{"model": "multi-label image tagger", "horizontal_flip": true, "stem": "deep", "widths": [128, 256, 512], "mixing": "mixup", "beta2": 0.999, "learning_rate": 0.0036, "beta1": 0.95, "eps": 1e-08, "precondition_frequency": 32, "one_sided": false, "max_steps": 8900, "epochs": 5.6, "warmup_steps": 440}
Rows from block 12 of a small multi-label image tagger, named by matrix and row number. Rows with one number belong to one channel. Each number is 500 + 40 x the weight over its row's rms, rounded and kept within 0 to 999. All counts start at 0. Numbers have three digits each.
After each channel's rows are labels from the 100 images, of 14976, where the channel reaches its highest value: "patch colour" is the nearest of a few named colours to the mean colour under the peak; "top examples" is what is common among them. Only what is clearly more common there than usual is listed. The data: photos with spoken descriptions (Open Images, Localized Narratives). In brackets: how many of the 100, against the usual share in percent.
# convs1: first pointwise conv (model.blocks.12.convs.1.weight, 512x512x1x1), inputs 384-511
# convs3: second pointwise conv (model.blocks.12.convs.3.weight, 512x512x1x1, transposed), outputs 384-511

convs1.430:479489523490499464482493555508540491497495513603492479483493500559542514554490507554439495486532481518529423482459473465527481510467529429501474490502451401530533511523467494460532432502505525457607507512500509532460540480495502482589485498481549480463513488459563552464511485509488487447436492425466483486483484534484455494519528495533526457469465512477484560438382495569544562500487
convs3.430:475492500495509457510462519533490470505513577588437516497527511583534470510511521452526532499444570583531534588495524525501492495521465496546504486587489478474485496470542484483548508446504571534492494485455517492484439542493428527466487518520447481531540389538466515504490504494459501508421528456573415553499472451471453469469469493557443507546425485444535508441428453565474474496503
patch colour: pink (26 vs 8.8)
top examples: text has "sky" (62 vs 24.8); text has "clouds" (27 vs 4.3)

convs1.0:505566516510566537504503546448533482466485521511498480463608507497437475525501518493532549526491545489483539504492516511475433498419457484537472535491512520504448528499448515599455457497452520509567483522512528487526549415511526507471503502565499483514510552526501570541481480520500564481524546498505502608471491484504484489493445476537493585517578550494508487461570516452507579455422
convs3.0:531510475492529484481416473506496504534529483447514512432422467526502401512549421445456574514500470512469544483507482446558492537508524417513497479519517439433496461415508478487428489501520548466527459465533546547470526519547471553460492475475495470488595582576488410494486459488483525500543447497497457531519478521488471474495530511474498532543488503429517454515484479465489486497514
patch colour: pink (26 vs 8.8)
top examples: text has "wall" (59 vs 20); text has "people" (51 vs 21.4); text has "table" (47 vs 12.8); text has "standing" (47 vs 23)

convs1.265:532484438467519508435546438502504429496524405508537503473476491529456439462524491443461522394433531502397492471523467509461447544566539532519495526541507558540473534532514428489431493538545527534539525454506513476515493552492545576436508454496474462558483481511555537502520439481558554478498507481518519506548524563516530446554488441441409441512491509467483480417486459518577493506679
convs3.265:453497483483535471490441546530556498502457481491529517474542440479408482507529539499493571428493515510455519477443520577508521495441437511502540467518514449488454528464519511496503485471538488515475539533463483443486496499505421552482492465534426422502540501491466515492508496503412505493504457542502451497476523476541568457497549443541513523541506482491476580494499599494468472433570
patch colour: grey (62 vs 37)
top examples: text has "trees" (69 vs 27.7); text has "people" (51 vs 21.4); text has "road" (28 vs 8.1); text has "buildings" (28 vs 11.1)

convs1.209:538559439473464449486455481503521535508501481559485497572501498508528427505496532545493479528541467520517516463510517511494463479461495438453447475476518436506502519518531443483505582591509615524582497556476478515454478500503482570533504476494498509474483512507500434566468482460550457506493455459508588536504474570497467544530510554514458510497447497478491528531541443633597473484509
convs3.209:430525467502428524566568492518475467582457542480498498565522513456490491574476556491382531533478467509554497418453498487525518424521476494564524443503487492544507513487411503485440547441519538479592503493557513492513518462594453583505475478541463542507503583476496548448557501487525534540456395565481569493532481488523489559514498552550511493518457484506543468489453484583476436503486
patch colour: pink (25 vs 8.8)
top examples: text has "sky" (75 vs 24.8); text has "buildings" (57 vs 11.1); text has "trees" (56 vs 27.7); text has "road" (34 vs 8.1)

convs1.372:454514510455525533472493556505465458511591505470511511447513487513490480469412540523434562471520522432517547460536485545521514512507503520435502494547550507479392485435507466495505469509510417483454510497525527516503502411505468506568520523386467518526553480527569569525522361499482522458470449431497582483504465491486538510488472493520499493471511535513554474459570562498468535507544
convs3.372:537451457484432443481555434508459524476468492546512502467515530496527505482491542474481540538505557435561533514528493527517521485481484488553468472490557479478531471517510560525521510483479458394501482495416477449428472528529505478491522466543501494488478537617511530541521395491490481419465495560462528489447547495480542480454477523459571498467476525504445528462435464547532456516477
patch colour: black (31 vs 12.4)
top examples: text has "wearing" (34 vs 12); text has "man" (32 vs 11.5); text has "black" (28 vs 9.3)

convs1.256:509484437501495499480479459473518458552552536528446496502549480565515537493556444521570470468518479501541488481490528511474568413464458502468458483483548459476464542522504521519483503520565532469514507448575492513543543489602530420586495471490458546568473579520435481481501509531512507480460484458504501408528525465437526569458498467555597547466519553461477478512527472430525514415527
convs3.256:416546502459473422554488521561557491490511506468513509540459536518418499479446532544550505531436523457481525466479487468516460525475555580548508478535537501472513471537515508550502502486523450472499544518521511522502482487580512464469510471466483456512505534536480527574520521519620553450578531483502520506494537565509448496513524524477613500489475532548502490481577474511551478537499
patch colour: pink (25 vs 8.8)
top examples: text has "people" (63 vs 21.4); text has "sitting" (41 vs 14.8); text has "lights" (35 vs 8.1); text has "table" (34 vs 12.8)

convs1.360:438532513493455496492509509468431473515486470535523490466469520466454427545436470480499461561521432520537483496492524524502474559501538594477491436527543561449506506484431441499419546541494534531517473444478448488459518574522435494505463498556521523479531493444489463602518493448516482515416514468489477480484461477526501507517490547527505464562499525436515476431424533501544572525522
convs3.360:493478467539558551523461559492462426472457436486468484476495513500500553545559477577442494473497505505475475484478445493441507482469445525502538532569531485443388461432500427496560493484483551520490495468476541456536451454476441490437558489479483482488505557476491603511538467529470569504521454413506457517453483560543565533481457367525456522436493521553527475438394531506518487591532
patch colour: black (51 vs 12.4)
top examples: text has "lights" (39 vs 8.1)

convs1.465:490527499519543468512559366503479556535498543444492515465536481492501472554561511512517497527455523530502489488426492434498542509522548406514503489556479498554629508433498476496472416466532469504511452539478541540418458553454536443498501496574505509479465561482521515536513530541510562535412497525518507499535452503483466472515487484490536508566466519522417531513523522547468600594459
convs3.465:476437552491496507570458533561521463439506475485498518515487539515499579519372458542484559533508437427482479551539501480393476470532516514592478525478482515570641519475532517491548476546436524471545496483490460498499483500475563383454515530543517461530523480469551529351417588550555509414454479527445499432496550511479448514532456564497421531515496451478566485524511516535491558486480
patch colour: grey (62 vs 37)
top examples: text has "grass" (29 vs 9.8)

convs1.96:477481470493564508476520473489471519516471588540502516368484475470474503568484522510585395458547511417527490485463436470471465549524576479421457499447512462500497534546448484531469493507467498444551502541511523551438558553505521508511487546454402468474529540522482524544556455475563573503506497517416459494519534486494440546501515452473490501472458491524497509539493526626582473486333
convs3.96:534511484494472529532492491483489464538579537471577543491491448496511485550512455518511512507533471543558536584562515432486530494572450494520517489476493523454472451494476519509556500551456470521548422497488595552424449501452528487472509421510462535507487533479482487531472408561478408449434533474531501539478487531519509508568529459442442434519542493448487507490466523469584519442571
patch colour: white (43 vs 5.4)
top examples: text has "trees" (84 vs 27.7); text has "sky" (83 vs 24.8); text has "buildings" (53 vs 11.1); text has "road" (34 vs 8.1)

convs1.305:567475506435541429531502507441516540500505512498558528555486481488441499477454515426470501506510489555517433491549517447517495476436507512500513441508482509559517456462548451474552497469464472490551536543494561479536551452467477513469481424585441536514549435569569556584527526500534515553483536523503463577466418467485526445482508474502529474497504486522533520522504470536545525483508
convs3.305:438576477531511438498489468451521496552588484502582521633487535520501483532508540463460531462477492522455569492512449432479524492443433551475490578501500517433465464503482553538483503509487451517511487493483500546544499464551518490476541556479488484535447552469521440433461514465525477537554530529494450526445503486483584453458482437437523559526512484496484517491472524535534489528470
patch colour: black (36 vs 12.4)
top examples: text has "road" (28 vs 8.1)

convs1.18:413518483532521555551615583501445553486528571488508456563489448548478551515421506467493523481520561487534501548466502522527423488493472513475410513532443517482488450542523480544561489508500524462461495494442452556589479507511491477416490527475551540502580556529504487539515426500495440501528508468526509453551494552489535530535510507434482514525444508501465492486527483537527546515549
convs3.18:529468531532528532539508553467546521515369444561465534564537479452477402486543463479518559452498522473525451469500459440497493465430492497551527529493523549531464489563499398548490617471510520370512513459475491467576522535511495472450540415473525551555504590522578490549475491521478497515492411512437431492497505465452503473458482524520494516532511505513483507482444433520536511525495
patch colour: grey (64 vs 37)
top examples: text has "trees" (56 vs 27.7); text has "people" (48 vs 21.4); text has "road" (31 vs 8.1)

convs1.97:540479471516429486468527558555513466486488488457515514488533527463522517505435472451359592490539535582466498480560492395493528549453544502466474428466461525512547536471448476461492470498459482540480498510460494504504481508519529465534518496555509469498470483447505531532457507457477572560523498525469512500488442498472481582541561519552614532498417530467495499517443523527451562485500
convs3.97:517537465512452485494442503508551473466441450555415518453529597439440454531519501480482488564442487449504529472528490533462501585499402465518540474523519524528625485516498592420502504477499443457545507472473469523491454547497588546509546502536448524480507531519538348469474535537532541453466522541531511540472426483479589458552458534450462515486415514512544514464550471497466480511526
patch colour: white (28 vs 5.4)
top examples: text has "text" (25 vs 6.4)

convs1.352:558499493454510512559512527501466612540507504394480471403563464532404524485505456534533519527451524510555434419491501580472489505503512476572477568452550513517389473509459463531438514426472410507538569440471572459504490501512505522516515471522502446536520531472483444433546513510484450483541439529517568478463495533489525485496565489455533520596542432505533540446515526463501492504464
convs3.352:449468504525461490597459547502438572555462528573503525345494500555457547447501545568476579454465497503476584521363514430547453485475452480573495534548452536463562562536456496549504508480509501474515520512535562476433497489483404503444556473445416407459487578514485463441490466578498467445588531534474465418431487534454478518429456494548523537485454491546464498523484441509599493444496
patch colour: pink (29 vs 8.8)
top examples: text has "wall" (59 vs 20); text has "table" (42 vs 12.8); text has "chairs" (29 vs 6.5)

convs1.402:448471542465524534482465487480444571469459473488487485497500467479560486440556465543450454491494561491530404541457530484438476551495523505568453520496443548455536507525550452494544514557441522444573516467545552468497509511474542501512525537456495502538460516462427533467459423535471480514518540474463490510524493382521443574508470491506512522484517532422432480460553392534460334497558
convs3.402:521436493533508461482528462498485553483535511547507517519553501460526462432494468519515523543493507455566431461520411407506495507498454494553479488476507491512457515417503475558562528474509507449472487496442525485478501547516521420405487534457508450493517580454503505486527531472466465568563473533467457476531551549503458467486481478466528549471503502429518438413535504475434526484498
patch colour: grey (62 vs 37)
top examples: text has "grass" (42 vs 9.8); text has "wearing" (32 vs 12); text has "ground" (31 vs 7.9)

convs1.113:499497519580522534533429492543472536463441530522455489477524488509525476473426486517543472457452430479525477470553418564593475442451553534561522457490505490527462529478499419561465467494549528511480554500512507607547532455393547469499599473499473547440513522543497519394524558511461425512515470485501489494466514464461518486534433486528509514498537481536490441498529446612520492519474
convs3.113:394552454448472417517496506552526494529515528604521503517487488456492431497582482515486440534466486537453524510540516473452441491506592448531550499470494508425582518474464455471473441451487498441474535512463558498508550507512488534538474474458481463432463448558489502457446472475577538493510545474442475567532412421457466493494528477509538461384449477523539509541509533481553499421489
patch colour: pink (25 vs 8.8)
top examples: text has "sky" (81 vs 24.8); text has "buildings" (70 vs 11.1); text has "road" (36 vs 8.1); text has "vehicles" (28 vs 4.4)

convs1.449:432526508477546582537501589515459449504513570440574427522482450455470540479593541562516425458523494510520547462496483422501474512576447513465492550496522501566531428560561538506452528508542451514462500405513481485485474444478512488483552484521523535471510474503428489528489540469529521503481508484528452477493446481430506475505491518563485467526466515508442544474428490393497449502535
convs3.449:473504497495496475457492458481489473489537535513489515481561499468493551480477519507502494550483514492487505576560466496421488511481534456469493486489479529494457576552438541496535456471595511470521530520508485476566482525471542505473495457479360530478545528458517543527536453462478496496540511487512462493486563524552555569537549461558510528445540486538621470567482546453489495524512
patch colour: black (32 vs 12.4)
top examples: text has "playing" (48 vs 3.7); text has "guitar" (44 vs 2.6); text has "musical" (34 vs 1.8); text has "stage" (28 vs 1.2)

convs1.341:477494522454509457453479552480489524552524492441510535466555503463452529509475482439520472473555428570481485466513556508434517508547548427482493506529451429497517480565529567505516493507520457430474572523449529582496565510436516504492426587528503470439457529443483534497497482457467452522531519506487490479487421516539504464500533474479436503546531474543447409508524512486504497546495
convs3.341:494497519516525492468511400467506452483476499482514531500425516502493455491549494517499510455565495512529497470537496484427470499458503496548463473499469489515484435451476610540511481596488484546500503451565492504538478522467507478477427531520551488579452503483389586527541487481500503455513528543465473579512504497476482526486505495548509471484492448451562520508486471434501421456563
patch colour: black (29 vs 12.4)
top examples: text has "holding" (37 vs 16.4); text has "man" (31 vs 11.5); text has "playing" (30 vs 3.7); text has "guitar" (28 vs 2.6)

convs1.154:541494494507515440578561518450549517509531456438498528492468510493476448532497477487510505442539478478446503563539541534522507451430512465548514502498474470500463558501483465487482431523443468520472500506442544470488502473526485513531457528508511543513513527508483514523495451519569564454503565440481510430466499519540419538477482535521513523558522496568463415457531546542457502500461
convs3.154:469549485425486546441538467495541469512458497537490481559493520520474497573467490416456517510518459499580499473448547470463484566590521564559429502579477460515503492530476486505485487478510499507544491453437482537473529488498467506405467489484499449550466500496535482502538530462511486512444547541572529504463490641520496488519492513478478506490464510496476429438471538534472525437533
patch colour: grey (66 vs 37)
top examples: text has "sky" (72 vs 24.8); text has "trees" (72 vs 27.7); text has "buildings" (36 vs 11.1); text has "building" (28 vs 8.6)

convs1.243:441531490473471488502445522430512506493471549463520510558460482515614483508448443551468468546487440483482488461488455506476480504502506524470543537511538450475481454485475541516510534472570513439512548509533521541508507436497529484469446498534528541517482455513519521490513527521496473533463522499507504509417493478555497485529505610503513496481388434534501494426609529505551511459480
convs3.243:537521507509439431533427516497457503506519502489509526535443557483523430475519518530449496468476467572532389481552530558489455551535468515484442500515473523529485503489527485591542464503547469371488521522532486529482500549532501506523492502483497573508446468613444518444508485526509530531523497493487554488588556473513517455470484441436528446494495424489495476490404496536492544532563
patch colour: black (36 vs 12.4)
top examples: text has "lights" (37 vs 8.1)

convs1.334:496421544428560542531474511464522542539420458591572506464533463473523456481558530567508567555516465543509525438496524449452510537492513507511466486422534531563465564496479486459474407540455481526494526450505402582513539484526601452482485578473516558543514460486491557435457519491455481453508432519545474513466550547554509487529493520513526564468516487460523503549508511550533494404483
convs3.334:453470472488512484528558476445533531496547573482483480500573505544487524469463489474504512540494483581472493406571479610480505530505418473579512450553461542521569516501457527537467519495492499498469551454441524538532528520417472421452522488438471516461521452570544501482462496470515462485556453470468475458464474491532500550531531463577476478569562529462497524431460458485456494473527
patch colour: pink (25 vs 8.8)
top examples: text has "text" (34 vs 6.4); text has "paper" (25 vs 2.2)