From a checkpoint of a small multi-label image tagger.
Model: 4.38M parameters, arch xception, norm batchnorm, depths [3, 6, 6], widths [128, 256, 512].
Data: trained on photos with spoken descriptions (Open Images, Localized Narratives), 5.6 epochs.
Rows from block 12 of a small multi-label image tagger, named by matrix and row number. Rows with one number belong to one channel. Each number is 128 + 32 x the weight over its row's rms, rounded and kept within 0 to 255. All counts start at 0. Numbers have three digits each.
After each channel's rows are labels from the 100 images, of 14976, where the channel reaches its highest value: "responds to" is what is common among them. Only what is clearly more common there than usual is listed. The data: photos with spoken descriptions (Open Images, Localized Narratives). In brackets: how many of the 100, against the usual share in percent.
# convs1: first pointwise conv (model.blocks.12.convs.1.weight, 512x512x1x1), inputs 0-127
# convs3: second pointwise conv (model.blocks.12.convs.3.weight, 512x512x1x1, transposed), outputs 0-127

convs1.346:171129130096140144144120137142110123138113116128129106105143117132143136144133130123098157221131098124121170101135148093118159177117060070183171126107129139196102105109101094110135155106098156115060140124127112081160137192158143124146160143137132129062096143137065164130125154099114144106114098096085177123112138094149171106067114119143115138105129099163101138102129094076138136117162
convs3.346:114091144165149144142168164203121107114147174130120117170146205153132142175123180187127093117121125134132167151190144069155149058181065172076203082105120145084102103117140110124070111184145135104133118115089101217157169142154124133119121098147147114114148142160114111116099081175111105172107088154153152152120128154078103164106132117083088158100089111132115139150152149096119139154102
responds to: text has "sitting" (42 vs 14.8); text has "lights" (40 vs 8.1); text has "wall" (40 vs 20); text has "table" (39 vs 12.8)

convs1.199:119193123070163089113147124076149184116140126144105145152145166116145116122087103172141115110158104162150118171091174114149101121166110106137076088170112146085107255086158102109141075133106141138156103121142112141120092111140007103129105197129132206116109099137108136132148172145116159164127130101176112063146116105129158140123144144159156149118123143111135128091127095151111137149124
convs3.199:098065164174139159052147147162113092116153124101094123114143155128135189149096139120174138135098156102109203151123157094082152105167102128123119144086193109114126183085131110114112145179114117103179075124078123122081130186125248099149139145119099104163122120140147121139131173117074135155108160115129148129126162091096070149124173122165147157134115093113097113060120100107204122120141
responds to: text has "wearing" (45 vs 12); text has "man" (43 vs 11.5); text has "shirt" (26 vs 3.8)

convs1.419:109108119095096116139102087154069170154149146086104115120235102141132103174107117116066121102072135072072131127104080131115135042112114144127095148101114166092116085145182130141154094117160096119151126126123137182111149167182150150138120102098086141133128155128116175082221164066090158170088116146103108141118092169100177086141111106147100099120199146145157118137090113090079143164126
convs3.419:166107091121130160123094152152152174085117156050135167127151125103103127124162101158091121136097186079158139104118114125109179143073161083108150127091135127087131157087160123111143092115141124131147076162157077088121060147101167170132156115124152109166142197096144156148157112112152142141160131099124123116167141123167191082120117132117126101082149148153072143099124161101156091149096
responds to: text has "standing" (62 vs 23); text has "wall" (52 vs 20); text has "people" (48 vs 21.4); text has "holding" (38 vs 16.4)

convs1.323:118101143111164112093145090108112102126127089105122138094086060130096115112135141153198137091088164183112167123141142120163136162151146127172110136143101166099152255174132115136174108180097103135153164148118158116112117096056174127151162058089085142146086120130136166127131060154161160061121125228128122131106162137151138099126172122118129103142095147098125141151173168139140167125099
convs3.323:117117099122164070083142063128137111126121156119059148128143166146085135136103075145134105183112184089161145076136179121167105110126127065148124150166103105111125110082150179150080156150160149099147107165115127171132092134121164112073143138120127136133101081133205239165115113144182167126114082158126161126145104160113127197161155141109132152134183186086076148127122155140124178156153
responds to: text has "wall" (48 vs 20); text has "sitting" (44 vs 14.8); text has "table" (40 vs 12.8); text has "man" (39 vs 11.5)

convs1.36:125198191128170115146157099178084139092114219078104097102114122092148111120096153159121095109118120124183119108121124139089162217109121082139130090153093096101109132078172147147162122152124169129113053158193125056177159110107082122150125062148139149167100124139156144110115159129086065118177134109110131093099119073155135099142135077098107114107131089160163164122211186139077119149180
convs3.36:204115080157075097128121097178082132146129101107131176168161187115149137122096132151137137071156113162161156171067138180100100120145114141121108125159181147103127180161165120135197109142166183134113199193150091107052130128167183146157148092092142128128148160188190152144125092165143120088091112106120196159172171130111087101137138137175161111100186126151060107144114128158073112078139
responds to: text has "sitting" (59 vs 14.8); text has "table" (58 vs 12.8); text has "people" (44 vs 21.4); text has "chairs" (32 vs 6.5)

convs1.380:101072146164132102099096170106081120067125181129097134134099103090106131149163131099134160162102098122109117157107131142141054099153126136122164120169127111156115129112177110096063117098121106123135124071112149125144122151115199120144132124061151052152147141107135090121071161100135093104114108123129065086127135137130083079155161123188180133129155149125161146083083070150145103094090
convs3.380:146075084114099000144133124092076128110145082168150079174159121144092141120153154127139140173143089131097123117095101163131144129138102102106131143142091091103101113159133119153151121144122156133151095152079198072149116081140103095111165079148114154059146156183112182147132192125078151096115124073146156082143172124172168083131146123130134128173056151113132098181160113125146135126086
responds to: text has "wall" (49 vs 20); text has "people" (43 vs 21.4); text has "sitting" (41 vs 14.8); text has "table" (39 vs 12.8)

convs1.331:169117116147116081112120162133154096111131093147104125157086135108118091121198140105089156097133140151167116093107105106127147134123061117150143114166090109146171176120163098165109127107127120021156160163112118116138105095144186135106104087067125119136093067195176145121166097148125119087184140178139143191130091180139150132136184164109090084127098123119093123128179162138102115142125
convs3.331:130067137117111091156084127130124115165140098144125172162159128149140122199161061153179127090101096175145105096095150144122126137067074122167164111103133062088146085108126148085165101123102116019207100126060110125134097132127118152102101085058073200097147115093137153096126146155100133131181179107138156150149165138120165144179123109082126128171103117130141119130101090109143076114141
responds to: text has "wall" (42 vs 20); text has "table" (41 vs 12.8); text has "sitting" (35 vs 14.8)

convs1.400:165170086171155025106122143067074117129137110195137230104168108126142145135081153149133158142163117100115115096165113110115083136176158109101143132132166099141107081089090092120103088098122133158142097140112131141102074053099033045126145152133118121140118101122107101119142071073157092141142145121134140084117133155128107138128141091162138212096125102090132139143081113114162114118114
convs3.400:086174109146118131139108101110156100065102147094134183126106099129126154147145192162185161129152146145151167179100075130140131099097132058132193183111125114136189083167103108107125132149126107129124101138153108106141126116157170092172092145110124204111139118157150132085157149133134132098049118152140076155130088159074137143128119018105154150144173151144158134117110145146100130125132
responds to: text has "wall" (44 vs 20); text has "table" (30 vs 12.8); text has "chairs" (27 vs 6.5); text has "lights" (27 vs 8.1)

convs1.277:107172132123096136114128100170105168091151088097144133118118131116066165160133113163124120122073156099137092129147110095122130096142190104108168180115087115105132161111215166097125160204105174141153131122097112144131118172187142139072139160177157069125087069171114112123145133081076177143129122120129158053143146122089135110070107138108101168161118147143116086116093139139067144156144
convs3.277:131146167162153165134175159061126103142101064081117145166138089151121084132145149103158107126173149087109114178092116108141207129154118160135156133098059184095055149137136084120170148172141133077127111169134134110112098102101118176104070081160168175153098136137136146123094188102162150093119133169179135124134119153092119119132149164098116144184186143182107167072141193140144074121143
responds to: text has "wearing" (36 vs 12); text has "woman" (32 vs 9); text has "smiling" (26 vs 3.8)

convs1.321:147120178114160133151116133154130119131106163146132076112135064073169097145147098180154163154161139184149106152161092152122133126081170061076164157035172133121128141149129205113171136129117173147098118087148083152114107146118125119105117176151113141101083088159137111167094141088138107089140137110154090133126102114173127122100119169147173139107136129161181115109105132120182169027127
convs3.321:050092153135110174087142140166119119131224183100115125103092102156165129107132144123106155177115118130122077165157140144084119093074085140178108114117128110157046123170124094159141104167114129165085173121087100115135112116128152066132152128140103145162144090191143122127144118173099080068162113186141159146149128134150136142135194135122079129147103206163109108107076107117077115083137
responds to: text has "trees" (66 vs 27.7); text has "people" (55 vs 21.4); text has "sky" (51 vs 24.8); text has "grass" (33 vs 9.8)

convs1.509:115122168137160160175105120124131127151176078163059102125146122107163072136174066144162133115125154114127153087120122193069089099204102181123116134115124116181097058105115123100056173138105181147160142125090140143112166154147172145177122181099067122126091141119160110119134121162159140103080126156118165167126171126074145168140103130149145118158141154064142126086118118183167135070160
convs3.509:089127096136155188199148136130151145102106164158105133148149116156175099113099118104147099147133087137144123166136083133200128165071153125155116088094128135125136130069152196126125127216164111145139119172171111114101111127171157113095144072161108132141129140127117097165102142129117134136110134153102119076151093096117114172142159100135115114139113155135040122103159198119110070114128
responds to: text has "wearing" (42 vs 12); text has "man" (32 vs 11.5)

convs1.309:123116122093157176129171156114117166147158107153125106136077144149200155124128160132113195180089115034141140058121136138174163170135132146147147136152118162141058094157142132067128134125120083205136108166163133124112122150113135114203093138166091132145106123115049127124133105180107140113131144103102139096112095130109140114115158127116109125132143130046162148093107115118086146152098
convs3.309:084134132109143178162076118153161130196120182114138156136142127186115143136088152115121095182165108182087115166106120206094149101057114111108153131110086093137073125151121178103123145165162122113085084165140100100185115125142174124137101130150106094147107101145148153203118146148113096113113136199168158151114103123097086143086064040113095092067109096125166137072167131090076153080124
responds to: text has "trees" (57 vs 27.7); text has "grass" (40 vs 9.8)

convs1.381:105121074147090194118118139145126123103128147081119132108148134129082122121049141116111115122126119084093130073120128111097113137087146127110117130115126142121116118088075132133114099147100089144146099113189122128123102119128089145118156128107127080078134137138145165177159181125096127156150123143139129133213155106131174166120135117135157177125145097153120116149171153130158112081166
convs3.381:153141116120132073126109144078154186128110112165128151157182097121070094106172186087094142137194144165067154110102130121143168109108145072092136102164141140138171159143057158135130114061146127172145112082117178184136113127170079109160152083158112094124163125139113145191144116097024090127160197126164132099104119110153072132073162113067118152111156118098121166090132063147114153189129
responds to: text has "wall" (54 vs 20); text has "table" (34 vs 12.8)

convs1.413:124134125114120172171092134144127194125132103144143215076180107131126102154133137212153082110053168092124119140147191164151127104073156163136105103117081133149151114113173104093151133159114093129103171157113132128131127113073022119104139121170130185125104153131119163093123135075077125144161083124134162145120110138156034126124126168138136137113097100053157112134100158146157111166082
convs3.413:174181141071092056078134123093172131123085123156197096107125124113113125078151071173144144102168098106188089094108127126124111141205130155123086122196189105102138148124087110136126130139115071122123126126071143119137116139172096107146149132146109136119107056079115093131135123083082142070159151118117122110156147158144124128109116136130096064165108158125141112105140076155098091102150
responds to: text has "wall" (40 vs 20); text has "wearing" (35 vs 12); text has "smiling" (33 vs 3.8); text has "woman" (33 vs 9)

convs1.71:178115158097128121135177105169161174150112131170145079144123153120149104119122070156134115147133079098162154089083113122126123171146132141113185156141114107115144139137177136144221110097143137158101098148068095138125157075138132095103123099110069109122136115149135124138135138183057099145161120129208114115137126156123137162170108142094132134115173099155162142117153137148145100140132
convs3.71:148179179156120162145099145096133118109178174091107153076172125137117099146071138100134071134151107114137164144147155114118140181140130102105133185150128203102158149163114208163136164103132119108097159088106121117179116072127128109118104089094138126169139146120110094121132103126096112142118128144050135197069141120113140150120135149131166169165143136140142130142159146154089137102181
responds to: text has "standing" (62 vs 23); text has "wall" (44 vs 20); text has "wearing" (36 vs 12); text has "two" (31 vs 11.2)

convs1.118:122177110134151073137173164107136147138140142111142176064191178109099110131146119126127141148086118162068078153104102119097141218162069174082133154113103093150186116167093124125130116102143130051127109099099123132107204136168101147131180089180136184124152136106121121116126093172116163115138120109110073145155144195038142124180154124113176128165132092124132152090103120051087155192113
convs3.118:130027068062160117140155192148102111070165109124127114120109137125097025190058132181148172089150136107149088126105187079191146060173153115132143175125148204088097143116118111153197120133130109145152172180076102147060140148126148129091121193110138122150085165163067170070109120101161208169142120102174119119166117111150062142091119119126110102153131163088116127165134151120121109102117
responds to: text has "sitting" (74 vs 14.8); text has "table" (68 vs 12.8); text has "people" (60 vs 21.4); text has "wall" (47 vs 20)

convs1.47:148102168107126153102147115113115136139107133173092140164184133123165143163128148093121088137162083119141136110135101143167130112124183123055120147177111136125139183210118148096125141119194116113147088036108048152086142103144097108170135150183155140142150084215163083158110170119105126124146104164191114106146133165158074127141092167160125125169127095099158131138153089118036098118129
convs3.47:176131099091155080161099135097141116129091161093129147081172139109119098119165114158094128139129145118092094115120126132106120115119077138151110096113054114110154148181124130191116133114115181158083160150141136143130132118137100129153140115112101128130103141131082182104093103142131098129075125155192087145124138165194078134112102126119135094131126136116181145134174107149255116134100
responds to: text has "standing" (46 vs 23); text has "holding" (35 vs 16.4); text has "wearing" (30 vs 12)

convs1.347:174138113128126140131131117128122104127127023133128099109111122135126120165155117113148133116125145136092113139110167108086103164118093107096188183077106132130133058112117100134178133133071123073160169178113182169140171116149146172131137125104127108130160101082104145119105146150078125079172158114123131108084090140090079089123137101181173031202132175127145133123105193135082079124130
convs3.347:141146217099141135098117047147123153065148106092142112108151161142108129125094117112144136166133090120131156117139197133140137156196143119105124141173136158112066109119133068081110177148152173096150130140180109126111158095133102124161115096097138094149080112094180099132121148142089105129165111081119108162142135160147153088132183196105131124128120124212135141105117101167255089138110
responds to: text has "sitting" (43 vs 14.8); text has "man" (30 vs 11.5)

convs1.99:102124135194142148118135157117134160085166097131156131156138196132148108079170155102120162104123132163122098146132157075099116186194132098143127091151171124095086115147194118067165125128124142063158162101118086130062130083141103126128138164056106163161129114160156201124159082107095114132134177079144106110103135126119088139138113099115135077131181113114120140121097089109106129087165
convs3.99:123146120111121152101160208118172125136142100135109101127135171120144147146132128086142086118118159107135124121099156125141173120120061155116121179160151141084128196138093057156192156102156113126166038162129112112107153076113153121172122170165112129086128150131127080151177112104157111178126087113112121105135142103079091138110054162042120108181147118123151138095113179077120158086133
responds to: text has "sitting" (39 vs 14.8); text has "man" (38 vs 11.5); text has "holding" (36 vs 16.4)

convs1.239:089128074130133144228073175125135140145076113163181117097126068139136172140135119173105141112178096143108139084151126207086174191150121133117132170136129193104101160123142100109125144135121107161110138098171105188077095153169109116110144030087148117138109149137168134138090149156144133086169124129160108137145101117076131165150150101163192083113049167127103105119089106171081075098068
convs3.239:099149071169126133174114089077115157079073102141157147141151150127130120134102147125128152173116183103086127051167141136115166126143122101120102125160071132137093116078133094144121089207143091166194110127113141174129129076120082114165181192059159084101161126144120140096111099102150080112098162155074069120135127138137107093147098081189073103167046100118037142072137156125130125111127
responds to: text has "sitting" (37 vs 14.8)

convs1.257:098101154121170127142142142109145136123118157118102091139195145120172151132132116071129158156180153138160128080120159143187079093086130098152110135117116166105092170192158159113120170109116134117124155045100129123065120147132123123111098161158071095155111100201102123114165127132163112197131095163107131154228153123113105147160165133142086101092078090139110077063126095137034123153140
convs3.257:142131075122124140098121105085140144112148102082109134117176120150137154079101115160119116069126163144106091175125126113129153101081133140142124162113101128134143110125035138068128130110209162123140156115111128124127168113115134017124135156130141119130128124129073152085040077095129111076173140114140114131163093133129094151091061095138083102164079063130158134098159136114181143146039
responds to: text has "standing" (47 vs 23); text has "man" (39 vs 11.5); text has "holding" (35 vs 16.4); text has "wearing" (31 vs 12)

convs1.406:071155150121101139137157119132135124097071112148149093117130104110083121185118137096100109180099105124152136163149145098151117028199091133071250181133099114118136067090118120148037080113112106128142108105165142134181068092202162149124127124134112144150142154123115123113130138117114088164051133100176147151150196089101125157113081165133167134085140131147140169040124183097057075116129
convs3.406:099112092168155131134127162172095096118154164069106133099120153118091148184197140136106135211143161151093108141136159125105152134135119100139196153136120084166092140086093081118139133152144147099134127100097142147107116128165159126112118140161132114072146106087132163119100155144131114190196121105162097162157138122121153112105132156126159178102136120116166147055151138160159095105121
responds to: text has "wall" (56 vs 20); text has "standing" (56 vs 23); text has "wearing" (30 vs 12)